Rows from block 9 of the encoder of a small image VQ-VAE, named by matrix and row number. Rows with one number within an expert belong to one neuron, the router's apart. Each number is 500 + 50 x the weight over its row's rms, rounded and kept within 0 to 999. All counts start at 0. Numbers have three digits each. After the name is the row's rms in percent of the matrix's.
After each expert's rows are labels from the 100 images, of 14848, where the router gives the expert most weight on average: "top examples" is what is common among them. Only what is clearly more common there than usual is listed. The data: microscope photos of single blood and bone marrow cells.
# router: router (encoder.blocks.9.mlp.router.weight, 32x160, trained with AdamW), inputs 80-159
# up: expert up (encoder.blocks.9.mlp.up, 32x80x160), inputs 80-159
# down: expert down (encoder.blocks.9.mlp.down, 32x160x80, transposed), outputs 80-159

# expert 13
router.13 074:475520510408536480525445462510504431539504468533592460529484482556478551473456494553418475452555553562480521562488542430442514548602459523437459558411469566527419470525514553562498443555534549522531423381479500463546513490535532549435562441
up.0 115:517502317527515588579557530512401452537448471460550554580553525416434464454503508556529511515498538497489483576505544540508487535417562475445415527590537465454477447522443484520533488423509501469479472491448481548543530531550402476515476496
down.0 133:487501472576508560541519516532501531467566474500501495476511468560429536531500540508472511547578473505504496372386473501524601488463500534505555447453447386499497552554510474470516503473507511415482508540560569459416455497504533474523477498
up.1 102:491582517587426556502522533551434497403454535447536510519424572475534416531494522403432536441516466544540507467600547520466458485506425485622462564498476564521516425462524531482492475501519501583534507548436546492506459513456468442521441503
down.1 093:574545456546490557523561578512478474525561523475457503506473483515460519520536592486510561451511507580562521467511451512519453540389523619348454413419514469490629527507515462587437462431514524551409622415508489543464548554442529504481515454
up.2 102:493483459439530481439406494565462428493462382483510485475547493515501485570582491527585457558481433555591447428567542504496466516586552445586491466406598445487496461526410529502509453446527420536443532497499470473438399467460510621507398575
down.2 097:532440580503625560519451539484450538414518451487493499439496582490481565466446486490445427560569486468456565522478504488436523541577473478546498502514480525544435553493485532554569569528533493517527374537539490498534483487556417465391494549
up.3 102:489480395475429506564470524549512537501502493410537538513448525549485554508418536460400465591487458542559545511509488553549446511497579527451454524551529579600537431492491488539488482516482402482533465441446530504496520536498470488427449509
down.3 102:597444533568466546446481401576475496454587516479524511579504460416494543611528472528552527504500529479526521561412402494504436459514483509558413472448480526467513491499473535513461461526470483446541480501508582474439591529489509439556535430
up.4 092:576456494492574496504507448514444408450491558559448501409432462494538533463501422575533480498509529478463543498526469504534444527518490577495475489459527399429462481523494518489522421474516469525563511452660491507576510449504533516491386477
down.4 096:509419445549495458493421536488508492551405503551503528545470483462475549519561500476475470547549469507493561488393554650518461485404572549479469474421491430393611520407465436462396359491413457463486534468508425574559560502453595518482487478
up.5 124:474557395472556537533410467530499493547471474483516498662521584430472556540545429503476503503523516460533440580515489489509433512626596530497406489549463495511552474526450543437538513492497499476531490404499485518546502457580473432471442520
down.5 136:435486463422541498465560457570582448553459546511466444500511529470465476421531598528580463449495490550476478472510590502471524600572547503466446582533580507466483486485465558545539536468561468491469532510452560580526468495467544538593497540
up.6 091:495525474506451473502549509533405580474513461532518568455433446494545448498570483502523446502551406548508524562560451610526509496545522477501489563560464513487487459591521509446537530458585581497529529435501449497374457513536544602412473504
down.6 099:464509544488486618460510537486478444553538450388445550397503537420508545491517449490445525586528481502573437579422583499463474513460422490594430586548421456547522533538558461509488525405490542525513449534527566381586480421427495502559533516
up.7 097:455533471553522445503457499499455480497547508555456417518532539572445442505532533416537461620410470492431508575494569479511450500472452436513551385580517526573484464558414318495533518575493492474499597520508448570498498471514467538513468507
down.7 100:491453503451495563532466494397477498449565416523476449538540455462442526484552451459468549430541446479535536534507472509482494419458501580476494438593489490542540550544464599474502588396511484431494421638459538449578655491512490525467523424
up.8 088:442511495489566550497504506540518559482574512495550581442516493512460547592509481572529485562402440473489484471428596439505499534446445466462505474393543481498490453398465467517524588525509546476498504564514546619420541513382493507513550523
down.8 090:414527558516470590480505527553476412476474485482397387495404563504461511565503503596511550484466475479521536541553554623528518479423427412552553477476574532402520568466481539552561363564450547500588459493507589496459560447472519489516597428
top examples: cell type: artefact

# expert 22
router.22 124:448578560494570465561432539476498547460534489469432459412447520583531438469587512502470482525387493479550555472595413528538544508515505520526585441540545528434602555492540437506492579406447526531470493514531466530521453472430421517438470523
up.0 113:472445557442517615408540427485519600588539539535449496531490442566479595402569427463542487524556480558431538499462470483493498533535477541435522402395461483535436516559515520482489434501464513551416478495495588526385479534449492473369572559
down.0 103:474439546460526473549510465499467610446543449591450452505506430510454473551502517442484504548490523463546471470436439449462496521505534463521487564537497510516508543531476517596567549456551590495548459484472431517532488476440496533481495594
up.1 093:448490483417508591499525466576503567561399560496422473455447517509457560554426602504517454460481513503537494437480484459498471562585466463524465514515491393559461479559549528455478578522496508516523486414562481542539514465504477525494427526
down.1 083:579519404566430563473585558378539448521548531525480481562426437457457584584435519488537510461507601464419520582445439514480489478446469466515529416423505553481547456523566564522523569580507559476450532426430495487496457504541497442456485504
up.2 092:518536376526437478458503576414541501573448406497522572484459497492470553452427502508465414520541537547377541488521501465499497492568447354499523577498456545501575518568531571457516419520578477445504486556455569444601470563581446507476487527
down.2 103:453483614485630508474451477554424480485539477479505500437395536534451573529462574475483524507462543511506451443527509458525515511438467548434469474501506460637457478489463472477614524558517532583554504450541389561496442486530498510527504443
up.3 101:523496440469472525488512368448452484479442588560446426573462369574470494475530433506524568405481525496465530458487511438465535475527494441440415508477513480518445584533484548502528528590536551445486472386455529502518528553457529448569562535
down.3 081:518451509534484544481455530518484555505500454502513516465468432461496595512450443481539468538576451590463540585423453460431480521499499513541518441481474607558483538548521587506433508469474481514480537552540490586571417532585544488505557445
up.4 103:574525543453415425559601444486406443532489458457546452482520563561411556558522340530431487571463429574490555519448430433524564558579518545558454489557519489460578485566508505469481547551464492487522459597493529430503540484552571496463565340
down.4 101:545568454491434534514444471448574477397505446470493513471485551504462498455475473534542485514539552492412482545582559477521458480505519536450507492513497487463409454434547443492533586518453565500383463537497568480388468499461511570421560423
up.5 128:553433410529436518474448433481459478523577493581471564492511456467621497569442497478566504509604454476555509490518533551458429452542462476479476489557438439592433487442422513600461464511566480459564521499459563561432521462570583495543431470
down.5 183:494459435463517450566518540380497545456497529489452479558474502475532517539589453547574489506474490428410533522538420580538479531441475554488585563569473480467545536518522367434527555445492481547440482535512524494527529442485604493590502523
up.6 094:478439487488449429584558488484457570532439490519522505573473505472499536596475457562527647424527505487486499477439517444554370467579610580533390551516512497511460457461466449491545547461533409470580525530469529479471553478500603445448526486
down.6 098:493535592576501489481403431558556418483518410468515530450473519493518545406412513518587522467519436509556471522561463453496455587494407447548556494515442533612562465496492653520492452536487554444533464448430553467482459540497421524504484459
up.7 102:477507578546487503528472468433419510518505568456525490526441486504493554548453493482570467442444475585619580510412428522480537513477501559464459470422575511431597469510503493374509432510486436452431522576557484418482565573559471485538498411
down.7 085:601452486434489469472466488526579513497488477497499475508491464496549549528531499487423448614494529485513569517613513563375487649541492510487459520478475498431475505534506596588391425481566518413416549443531500445539518576458414476439517564
up.8 097:437580559566635489451463574497517508494470452512558422488552560497368448395486474467426612534426470566482524485466504494549567532501595504489455493514521551480513458539572537460496527534367500472501529522580437357541472518461469508494514522
down.8 117:557470489451471483517559495431477515446554538452511487549454448516524508531597516522558477477410495496497489530459482569541498550462446586541595508459467499510572593413491446421510460431478473545457536435491508531520511524519521476569552595
top examples: smear: peripheral blood

# expert 31
router.31 104:530432433467532539450530508531479561561525472496508554563468516551541548578433492463502527438559528473554571520518535441536499453579600510548466530445550551497499555547571444552413526476513474468545511469466571412455524526453567485458555508
up.0 098:451401396556422463457574398546539518519399481511477451590473509424540435510436489493517458520546464477488532486494463477499533447542547447588562480475521543549557514567456545529555563469510493419426520487496510490411499574473496480518452521
down.0 114:548502640530506457597544548470456489438492494522536591386585481485468525509530543410492551493509497569497535531562523543542405483508466542467416489568519491526472407499449456459474548534512493512451532495493487428414464456462537503543555490
up.1 098:521526465505487502481484419444502526563608531545564465451522553507527439430496507480492507549531375506501536446465462549475426545534365517472481533514485468430563390447541409538525511453421494606506514587434410469536552503452504437519454489
down.1 083:456493398488481540488483566495564561488502461563411493624463480484485484430453531578484493467473610473430513568482589538530583466542557414419508558464504502526494475598394588513502483508529515484470413498485554418508465539544387459501521517
up.2 085:530470574497385538497454498461496481520624468537479450510522489444505501535591490510447426522476511473552505409583514596514449491437411518442481547579502457496484620482485538465523440505461466480475455571636538549560538460530464488419466518
down.2 120:440488502468485425495463588480454529549508439490482515383480506553537517545431556491510501555556441564444490628545477477550439425533406490507508450466528500496461433514494538535467484546480558519477627539614487453499528522486425516459554496
up.3 097:434517468493515451524577525556601456384488485526538506527535470494486522478459564542398503592525549502465423541540469514539456462546480473482470565525422496436430519515486523458437517561474436508476555542457537656604390614523461573501526525
down.3 077:524451516531482499454477481438547564526592501481460524479509538457470516536477388521519529548530614523548474419434418539402551489447569458534505464462493497466566522548466472504443482461508465504465386391579605408491530518440502428405525445
up.4 081:529373560462494419529461487460555445471499495494446525586458454543493519509519510540475476481541451525535511534563512606440509462566488540422430482675557489467476581473461508472500566464462448518561444511526481482512479533519505540483522474
down.4 078:515467496586475623549458469511435514496451473529338482491514458458513547501472467495408437601501469512526505496453512489445506517492417524581545421485567453542476455551561449524544579473487465525549495432528490477535557466473524558570534498
up.5 099:594489437434464447457487448519488527462469512455556488510513509577499477465395436539340479491541601490521480513549539459381521494489553501425553538463393461553463466459553528472519466497504532507518458582557476585443482506495509557573525516
down.5 085:530430544501457541485451528513541525527463591531525434439381510535485447530525594612513438570532400452546555506516539488481455486536545494558566528590467499430446501561534575528522520416519482427536474560560405434573571570510458546495402496
up.6 100:543510454433530433496619529515480483462513445502567495541490371472432489568449536475457494558455553542518495508447507531433494502384501421498517511555431492599408441509450530509450440549465479457493519515518475563408472443565567509514524391
down.6 091:534537472607487477404416523446561504464494570519401498442505498537462579469536520440504489495512426362517489548550397492555403471470507524407591439547525531453514595489501478434469460425452534495415536497529507501535500500495464458526429535
up.7 091:576536441454464446497493456493502495394397489504496496593518479489448454531524465601469391498568471488480525539422434582550546574583516533526486465550481513519479540535492426462419549411513526459592490519515453476503471487423447487500446566
down.7 092:511435536480459602414534463539573514564432510418530470479551428519540544500470452469583599516494506579507501415554609481459455524423459545596537539473409524484479493478519594519547415465468399589439467489487572440477515560493530505549506487
up.8 105:449554467583487555455457369514577517485476498512462517494468556544498552522497512453509481552586475475535424464473546418537463350563460575462526434489437506487525544423529503608471505477511484467473451554570471545541517448466468500447567500
down.8 094:533502422458493531482439617418504450413474451495508565497567467540505535534493442522495419504509541503604416571451513515530530475439470424514545482530540462522516447435446499508462386427548527541549499464503525499525476472533556462535474546
top examples: cell type: artefact

# expert 9
router.9 118:459513516468382549603465565522459541468540409443532501421538524547541504450626474538478486548473506492523522400521505539551515526405459468439514448498411497550536470435474492446589471498442500525428451515640497598538452451494388436514454552
up.0 090:462384478546475493589464512420549518571505512554536559419511511476529497543464545557500614542489525432558460514567629479459483593536628478434536397545528542456511475439514482512460471513460376415481498539463630550448483443448566610490446424
down.0 086:486474401504509501515482519374538524538487529598493515478436469455412511555523553430499516454500448513556434528529477477536458497457484460610481556489502507525396547538494602485435457578593500498452479448430510525477456538567406527511568526
up.1 094:514579456416501492509488493373513422531443415513518463713477566441454463475400472480420510513506546574456488613446457559527516492447555419523465576503562528474548514535538514509480605544541459480528550419473496420553504532471442519559521463
down.1 107:537525511609499618551521475517487490495552533460490605484528555465473530560468537582514493470515475529494490495491443476519499507545492479621460471484436427489534401487546521538594562544517492509504423464523506394518378447545517449540471606
up.2 104:553504454453501444477456608532549509498532557523449493498513550437501452461449466506513559540484470583518573450451536423453436480509518535481562527490340527537471513487638447515581599408467541399394525445567410448406538492414504459525522517
down.2 082:525533481562438537546396429502515508445498490501459500543521424502553474532400596502420440498516546469477526527495489509480544461521518518473538537444508483519410431537529512503483429590490522517603452488472465512531468483598552444459513493
up.3 111:461473579545485582517536485495539469508490495486563476439479469492426459474537517529522425559477565575507509545441546533591535567518537503502403555543522394380495446620513490542490544505486529500496427516494543428570507516550483502499449552
down.3 122:525460499549458435496434570434412572398540477472513445557532426498518507467485547600512584515362571404387466529457433496499530571355472464487517518507426573530524521510570398397524495540472478506405465592407510524515500437473493459458523492
up.4 114:531524543485503545509524440509566424571496511425425492492516435505509505496543517498514535486436477503526558505489459492505614539491430483540498487516556441438513432463462600429464487538599568518606493552351578509559549497535491602402491516
down.4 085:415539483485494469521553532542456599438515367582532445457499568569442464502502598439498464509484525536479521502528593503544490528524474525440510451504454534578572452508507470531488524483470504489440518460585427497455356532419552463584556433
up.5 118:405551478512477412486413475537537499576383576470445474475475490576560519473524495410509504514461479554529529558477499467523532513538448566467594524427508506372478447444508458470475476600514538584564537525456483499586466482386465575572541505
down.5 128:437513428520417494543395553299492564587495532537502607560460472481513474592487522467507465510546529505445522539537477550461488521463465537544429533540481459517548514486517481519525508534459542524466448450491483493579524520447464521565526459
up.6 108:468488467499474507566487518514474493483540525546403552546530556595577536573530477443533550513530508505595492406584511446448457445479481540505582507537443529548585521420475587510510426456524533483529519526506522532466476453455427553454480428
down.6 124:556503640586533498480484529475439446420561459486553405512485434482474551438462566544506462571515438481440501504497471517485509501392487507491461488399498502509469490506500436422506505518472539561452524524374530563425475538423533460461540556
up.7 096:528433471574418470484558464456455569537449560511509507500549493438506487446529562506523545535508454431555523548475471576605417519487523480405495442560438484513443458502541459532428518488506492578495613433609454521394572540436547490409527387
down.7 085:507486552493588506519479486485566482545530483440399552449546388522545421572543470519484538478525469516506437514573498419458509477461499499583541569522453453467477506531476438553529497461483277530501440595458551535532554550500414509536556491
up.8 088:528463477496476584375486492468468527418572572445476414517532432495460480450519439432553398518401463429460519487427503566493506498474464560577456451477427572503572524487476482571507469474639548498484479536447548561604523517533498475506557596
down.8 076:501494502561569471508491545491524515583424471575522484513534487461480520488574396494575502567546497382447559528500471532442441484490509498447574577452537480478511518479489458540382545542440517534523538397550451541424486485501462521478559540
top examples: cell type: artefact

# expert 15
router.15 114:518506440566434532565479498533438560519497499492424513464533513474505538494571493433538536528442444450474448385556510495476529497370487462447568439567468497506571486410456517451541474483508445499486502585546556605518438467517378458582492512
up.0 098:495492495470498523497457424549410515513577538560511493402507449542413507575498491493517484473528516446558507567643532501509450516392504603475519488509503511584510531483561449473503402388499429555386548480634547597496475530465567504553445553
down.0 097:516547504594523560575496600499553546475501453446505528485448477416527472529514467504497498452476406493492423457458462442470511476598527474568476423512536462468456434521422560534463561501553481409547497493548428506457542477519419471485531500
up.1 102:461500519468481534508493449485548391563463470603472584485503534502488426553465491522521451542341441490446450571555483480612547533588540468459564488601495553533503424484569570480539516489547524552445532467534535445489503466466531512481414487
down.1 091:447522449510499497480579502503534643470474526478511565566467491457485550480494447489502479526468502436600540478556483446590476513559540524521531541453475450527419447548364565449477559449513493572513506499632444469496497479474553473478479519
up.2 069:623479531510508537491539507541380520433416475557501521546513551536413550620425495447470473479513460478537441537403530541553548464460610471522492575489410540540455517525490454480573529543525526579477428502455539513381497543508494483507509533
down.2 067:496542439440477524583439424482486489502478619478489385487558481489501508537487472488508526420527416532479383562547546531502556534464538577497572461515534512520406559517540489512400415517459405522546529406488465467452464522484562524404598512
up.3 092:407526492455508437394374529586540479489517461473590480436512458586523489438551451570477450471519404471532484469539502524495520518425486524546498556549621509481460482544533565597499550412426486459526553483553518483470576470506461510541474486
down.3 090:469504491509378493506407408463483496471544571508558536471496527515553399503544460524427583585525484497491552473576413528508494556577470439536475537478564529511477410445442377508496541514490441524458458435578475571458558431462490485491554489
up.4 099:506528523417510556544493495523435529454498442503509558416488533549536407487441475529537430521513426462489492518468497481390445571483474459453536559458512459523528507587474484498538558406565615559475573468452541448478504472416523521498562480
down.4 091:520451487509502505489426478461570531489564635504578602560491467530477517472595498538544496463432535535479573496489525371484504568521569553541493545501490497462507364478589533501522460512423531455508516427525448523512540446578471522459496556
up.5 125:439513598438503467509447484528539477431488516523438474489460515518557590547533520510551505493532452534530487492525509451492526518608482572541533433513454448491459502456432609549450598534557514587610490474433514477518525437435569605440443479
down.5 170:484444426506476506531483492564538526490464471528510518397479566495463487466387522508585567427414514430386532455538465598497540581510476498396563455550539467525495537461529369471519498463508517554519465530474619562488435493540554490519491445
up.6 122:499528467549555546453551583476471469503610533550475463495530442481449531546491431497534489526555517482543543602521452526486399456629450523547409598548605525511502532601445490560431525446530481445487519525530500471462533533580521458372482483
down.6 159:562606538488578528401495540620447510467439648403483560406487521517480516478462538691494551498462504488453504519457387499498565509440542519430629460456442457465500445533476513489526495527476427488486482483435542564515536464502538478546555506
up.7 091:470547518495458422495575483533429451478420568552551485447488469459410489558446488480533452411599585605495439528494565510458448470609543514583523522509449477585535525540549526576470545586518455468488495509490532534432502552438589520399432489
down.7 087:589502502539502513504529468590570540516488576520462500596445419436548478381563498525424468562494473446540498463465484472444490516476522552461428522437481464453452533606601492396417458466472480555533586462544436494463552515516501525523510569
up.8 096:528512527407471540483564456495479606517482489592556630591480437505425572464447483519470495502428522501516496547439487530483578452402583534447489533478405501543443490530431521440514508564514528469492494515436483422432431536529477484451590476
down.8 081:521450454524559620543525549483537533493445535425463516497521420495479424550485512562521566505475421476452477516435593534510516562610598438455456419560536511482489482500523468501436534403497519518474464498481452475511552436532407487469464580
top examples: cell type: artefact

# expert 29
router.29 076:563499568411543431482501488569540464582551531579628425561499481514567557479457493416546470457504583520502502546451585469441498539525468495465440633458508488541399496504446543559428452527562526486516506508479528500542508491551564520403562452
up.0 111:464537510543402501573535523498470538474527457469431602570441566546480339543426467561393438445536516505459496524548466474500438520483515529477494499555506525490536485499558559443383525469417490546514584494516512528513469557479447577506557582
down.0 104:452445505465506530484429548552412370409518469549531487449462524520586442608491538457558628594395506529442534438529467585555538516549461502443465417497516462524473530518470419506466520419514568492456416576396548520438550503493518525520476522
up.1 101:499486412462456503437444506415477512446453459522599466458442451550533394495619451551482438508478561533503487400620370462496469482536477500514486576533475502501445499471550458368537471531469491506458519463471404569528467473504485469480484479
down.1 101:520423481502499576440456554452480554508453510500588547496605492525460458517535427598495530583510593476497486442441486620520544424529505539556507545522449489457501460530461574376554446567466449552509454471562457469471508511555489497417524488
up.2 094:461393627480437521442444526588459506522426458487532476468557495577399504498521453531450521513440514539512458469425495449518511513453443544530498506528526442503465600432562498498503525508523567426534469629628528527476476469495513404499473550
down.2 104:497527524584569518548437439622510623480487558520470571508538455494551527454529501388561466487499513431468449550420479574531523475554460476472582413506474470456430563562461519537556529466472513565608513436565520559486481516414497507602552567
up.3 114:535478493530529467548476456501449579510550518463454499536680508467559498587512503402485477489512544430529507355548528490485487549436532573480454483583464568507453536481551434534532597440576534472517554570586500508580485521551439506532432519
down.3 114:538462527528501500517511534573531438583529467503523456510582509523556561367520544478494500562442455474484498500434581505514492550540496544444621534362524487498513551489480531431449369545499523507477552556495598522450476522584522460500509455
up.4 094:486583509514474542490519624544507535468340459447538520455519543516566493517524466493449568552438520483542508510440509464412478557618491554427502543492548494451492587536450476553465511505469546440504436530535435578492475461520499424386450465
down.4 095:451495511471458455563550505491429407544565437597584459530484422530483494538511484536445473536478442510398554526572476483486531495499549469562488543433488445465544528590531504390494474420415494446536545412600488508595521452535462487580469492
up.5 090:535459524429483505447494461519513488500569440464472541483497493528485588414429479504523534602472477533417607472441395506473470561495544418509521512570493416430517483587414487432475566519522636540480530546490525560461497477492488500576512500
down.5 091:499538378509505524486532431606514460516540450460558513572472565513566487530461479488513526489526474542442468523444547480509465480539527430430576571385555538546494506495632410409502520444532521419473445550425502383479442428472449497510435503
up.6 095:518569553482454578478383508580428457480520561505599549430592517511436597526535481514464417523561442457539456494473464525507483551470510436486457511404489503591487518537479493585534486496417453539440504353562456537484546524597412421493523546
down.6 113:467445590417478448472571459560569542521516545515466478442493454529615474420596471605455559494477444508474523487480504508476465583491545410542451501506502579505519495550566491497511556470515486524512517497556505527469608485572393572527540457
up.7 101:535390503476379483424509571553489527446428489505536520462510492502481445460592441549522475495666479358484516515532421531534448469561463539472575442432489432555488535526668577466454499485469571478441573552577487585578446549496489476403434517
down.7 096:487480486583579483448389513487485478333487486458522508425543560510575502488459522449452534485497467486465533513447512480507547473354498438532542527551441470543481472591467461576547627591578464541460402519403565513492469510510516467533546518
up.8 098:505521599499491477463546498528446518445517525402406419374524464471467502506522478534497448448413462433486439488417373524416503577567559523556554479569459575530447560532532379548492510452530476521465602527495474571506533440552510495515426476
down.8 095:504553509440456531457477376509492504575620475585482445531486386444538454458457516547471532564498448562537488559463562445536535517447545453399478529506547566555511463563595441464468501502455562436532472554501495514546438529435470607534537412
top examples: smear: peripheral blood

# expert 24
router.24 105:506462505519461532545455494476442507533509531407521491447562552589560437535558484526479561581460447431574561482600470534538470500401487549510583466550467481487501562511499374458423428421441443485454527577593554581494538519502422478456546464
up.0 100:549452477485466593465519486516427512486455506535448479565502472528426539483563507496480511545483581479481433519465523423428500464502401486448517510597410487479490568585588499595591588467575516525519412501485490496513503531517427542562485478
down.0 088:544431538558525377477462536504546536448542425437398431602524508473541463449588510474481488507567488516519480387581447441501563455402448469487461449492518494520505581570495539412530555493493483561514509529527508447546473550432444508397539473
up.1 105:554451511431442472632412488446526515479516511504465528529496525514578485579513422485418532540496517458541533536550492544443436444465471545523504504571504478599550455557431427458493558409509473513529433514406493594463389425546498508555504442
down.1 091:493591505479416473404488526559537509519459497480493485413486599477447544506532467463478445453484525532392555451477489527475496495516513450524531525448605517559517439485565558440371498534471471542515522444626391490488532555435462486459547522
up.2 097:533468499533504449419496499449491581488532554597492515524495497539540510484558519500477504487628459409505521437467425562506501522354477564503537526549510504468544551565469432503464442505514546445555543554419462520443596573536512519452469571
down.2 089:516553484453541505541436459600473439505529505492536529439529452497482425597442490446509487503508509568537413546565536452456414445550489457573497502533561559491485468486514604548486474423525516490561482498601454485570339410511461444587407490
up.3 090:501489522484567502449494506456500501414477625433476463400438480450442512513491509520500532509465524438476434481434520414483516514562503440532517470472483518528510484490557495466494442427584429543551522446538542558581534533492449560530468394
down.3 081:483415508486470467457598423514397554458495474481467561504448518505560528528502523521512521543453516459568360524496463450402486364515551435442530511510485535458452459575443529469548503569489479445465425405532514488477488509545578542557453567
up.4 104:526504514597508544495423471511486540517461585579474416369385492527482501510524492520582512475619546500510519541466508549468539542414642524517440455456446425555513509493523503499410541506426550506544504409573481525529475484534435411456555509
down.4 091:419512444458572590512524449503437523448424381499422561563483456532475482556488411457517534537475448439507484592525470459490489486470441529503548522506645420448493479525496489483471545536462504526478491403502436475529574486368547489544489545
up.5 097:566424489401471520467536521508503517552474472500507518577454475492534452550502522503502500515581550558518532452473497543576489527495537495514464509401532534501552501528569474466494592439509540405487496336528467444469512493429595521431544553
down.5 121:441568414477459427539456467497477481539476450440479598494519528511572523473493485526527456514422462543535484413573527575466517527603510503537512420534513585453477440452544548524464449463542541475468566484580455446509453465440548499568460494
up.6 105:539525514446398563576457560421448472440533527482464552414453432587510467438526466463508489562460486558513560464530412450554532509453408515493525456540495464568570491529545471473482408402537553536488477578524510588573426502485480458537416558
down.6 100:459445504480466489456531531448495515445528471512466397550579542552543518518485515476440609553520523483454519478486546418457558460398495523531518475483403474544560550545493526444528509535474470554399480482457483455470584516571473521427585521
up.7 120:459434416480434474562506444518464527509418576563497562515444482507463518599438481428496522435552408449451402547496526505502498483479618504527555465526500487518446529482449509543475547573464491467527553451402505561415558497540524498540548427
down.7 128:483512548640545479487477461507495489544499506417508495525523532513541468413494497541546504520492561409568554421503530567466450481418431521497473472509518503488525509435501512367540526511537468571535534533484444496488444545437572439545536440
up.8 109:478396468623473532510493542579466462552541534393494560473502475476441539455560523480461414461486529482447564511433510472486454533585405470544448462527513593487457567532482558469473480510529447554536506453386538455478500462495458530504397446
down.8 083:436547582531483537607459455498503396542426476480536495486415583533619456585557388424545397488513448495423562526472573472545494566517508474493522479520509423447483455443627510457549620373572512509464489477492514505584486527455502492617478489
top examples: cell type: promyelocyte

# expert 3
router.3 072:525534545418591457420554519526547471529582542495586484528431463533544546458439500549465490463561556546489491544419564451459495562591480484513441541422563541507382489513564556550450431552535441548565449486454476434503557483509572486476523447
up.0 084:523468463472464452475443451476515472485518444440488449501523496502637532619510500498454471513504462490469426423542417538544495383577574451513522408633505508511585543505511489529560518536527584474540511531470485478426493486535489551504498492
down.0 108:479536423491499503558520437476477510469458485500486510514427456535493476528454535505498537532514549440484484617447504566504567482448480550491475537563416568452473438574464439508495606431489491486489492504531473539571493377422537448478580420
up.1 109:495580584507451464419555463511503546500436408439555515579457566455543516557521535476565578495491455366511484503473461583548526516446519502521586435523453516449475449571528476480511564510509476457506520562562441461553470422500435461414530549
down.1 103:516490489415542627528457446544486529465473523592521502463477479457445482481516526529541513537394511439563484568628458494417466513521467563442492538422538463440559555499580451516529499460461552435480498474525628503449505566435545479533614462
up.2 086:547434424475485512465412533453560539504433652593409530523491474527502501511526438472470591480527446462540605563478442477437482480497538511540631515515441493422505514531505476484514498540374473424455475461567535506482554588546477424455521552
down.2 104:528471519444467563463464566573418523456542472508448483441562496471441493504464484556491534472427542514538490612458564512453526445464560488496452531469457487440461478551635518477500456507488472466515416490521492499502457495434546526479499493
up.3 100:435489598523481471605528522490466581521473573470514437490554531539478432526483483448537568489421422495651505476500479577493460463468411532595403442500487522448559460518539467378583581490596476475476466463512399478488504624491488457428448431
down.3 095:546485454558476570428480540574459472426414462511488485483579435565397530461535521472510508544530475591441484540448499521448522506450441534567548485400519539517408484504458543493408505565487545478478427528515557536493470505524490393486514438
up.4 138:498481571546472467463484451571425468540488446421495480491530501633490445554423480420569468508466483458517510485527514418498432528428486573568455556523544538516564566593464486456550459525514450423464541496501456431552579516653521455496577539
down.4 107:456524490569492503487512585413635531521476451562514533506456532481544417538513402513633411519506430391489501464474444458547513535492579487550401554542540487477414547552420522531554480472508445494513480584406543438491578500568474465581417488
up.5 092:542526423509575488598546474481463493442493616553491479492558493509434437530610502528516350541484456501483548532545407486511504422541615498467497474535602467506459438398438430444463515491531538435445545492646510482520422555488405440584493532
down.5 100:525461503549521531451460504529506553478553464416415549488557522501537521514525515501563517441463604447433461420379558559479416543444445512556435510514522502503540535575478476513616547544422477497480540509430458585460456539474515568541562562
up.6 108:466446410543555510468477497501520539476585443550460478471520558421522405505427437468526573444491564482592500510474517598534440636519480505481524415483545435535484492614532514524500482499480429493537500516478583554535533461616461525483503474
down.6 098:473508554590497584541468499427483548587587497503512475488543479492545492423592443568464385600423454461482497503517542457474486630425548566497447570571425503541576493455529529491524468445497403469543545514478512445456540472540429497584520535
up.7 086:467591616447476536543493519538432533476493533493470444507444544473548561494552519497584588418361537485477463517485487503493488478485555575440491412503515505524614474519575457478454509493366385491448514546539469467526490481450534431509512523
down.7 101:456468468509573437474541564530569511506470535463530574433530574454606501504443514423463501547532447514584546462514444475538512511440490462394576508457485492500528559336525497594537511492512573532454567473487512516488496563527449451403551508
up.8 108:452591547501592537486535400538543608503497506588512480459479469477422497488535551558521487522479558508498481517581466476516481562492486526422565491421451559532450410419505440531496570498422469547361455586602498472431425488451462469490498542
down.8 104:512468546502426497494580568459457464521393651414533520515588491523410523449454562459562569502515567430491528512431461444519509442564511513485560452508547483403550420533557562514438417476483531473474544450527546468513527578551405496472464454
top examples: smear: peripheral blood; cell type: erythroblast; cell type: platelet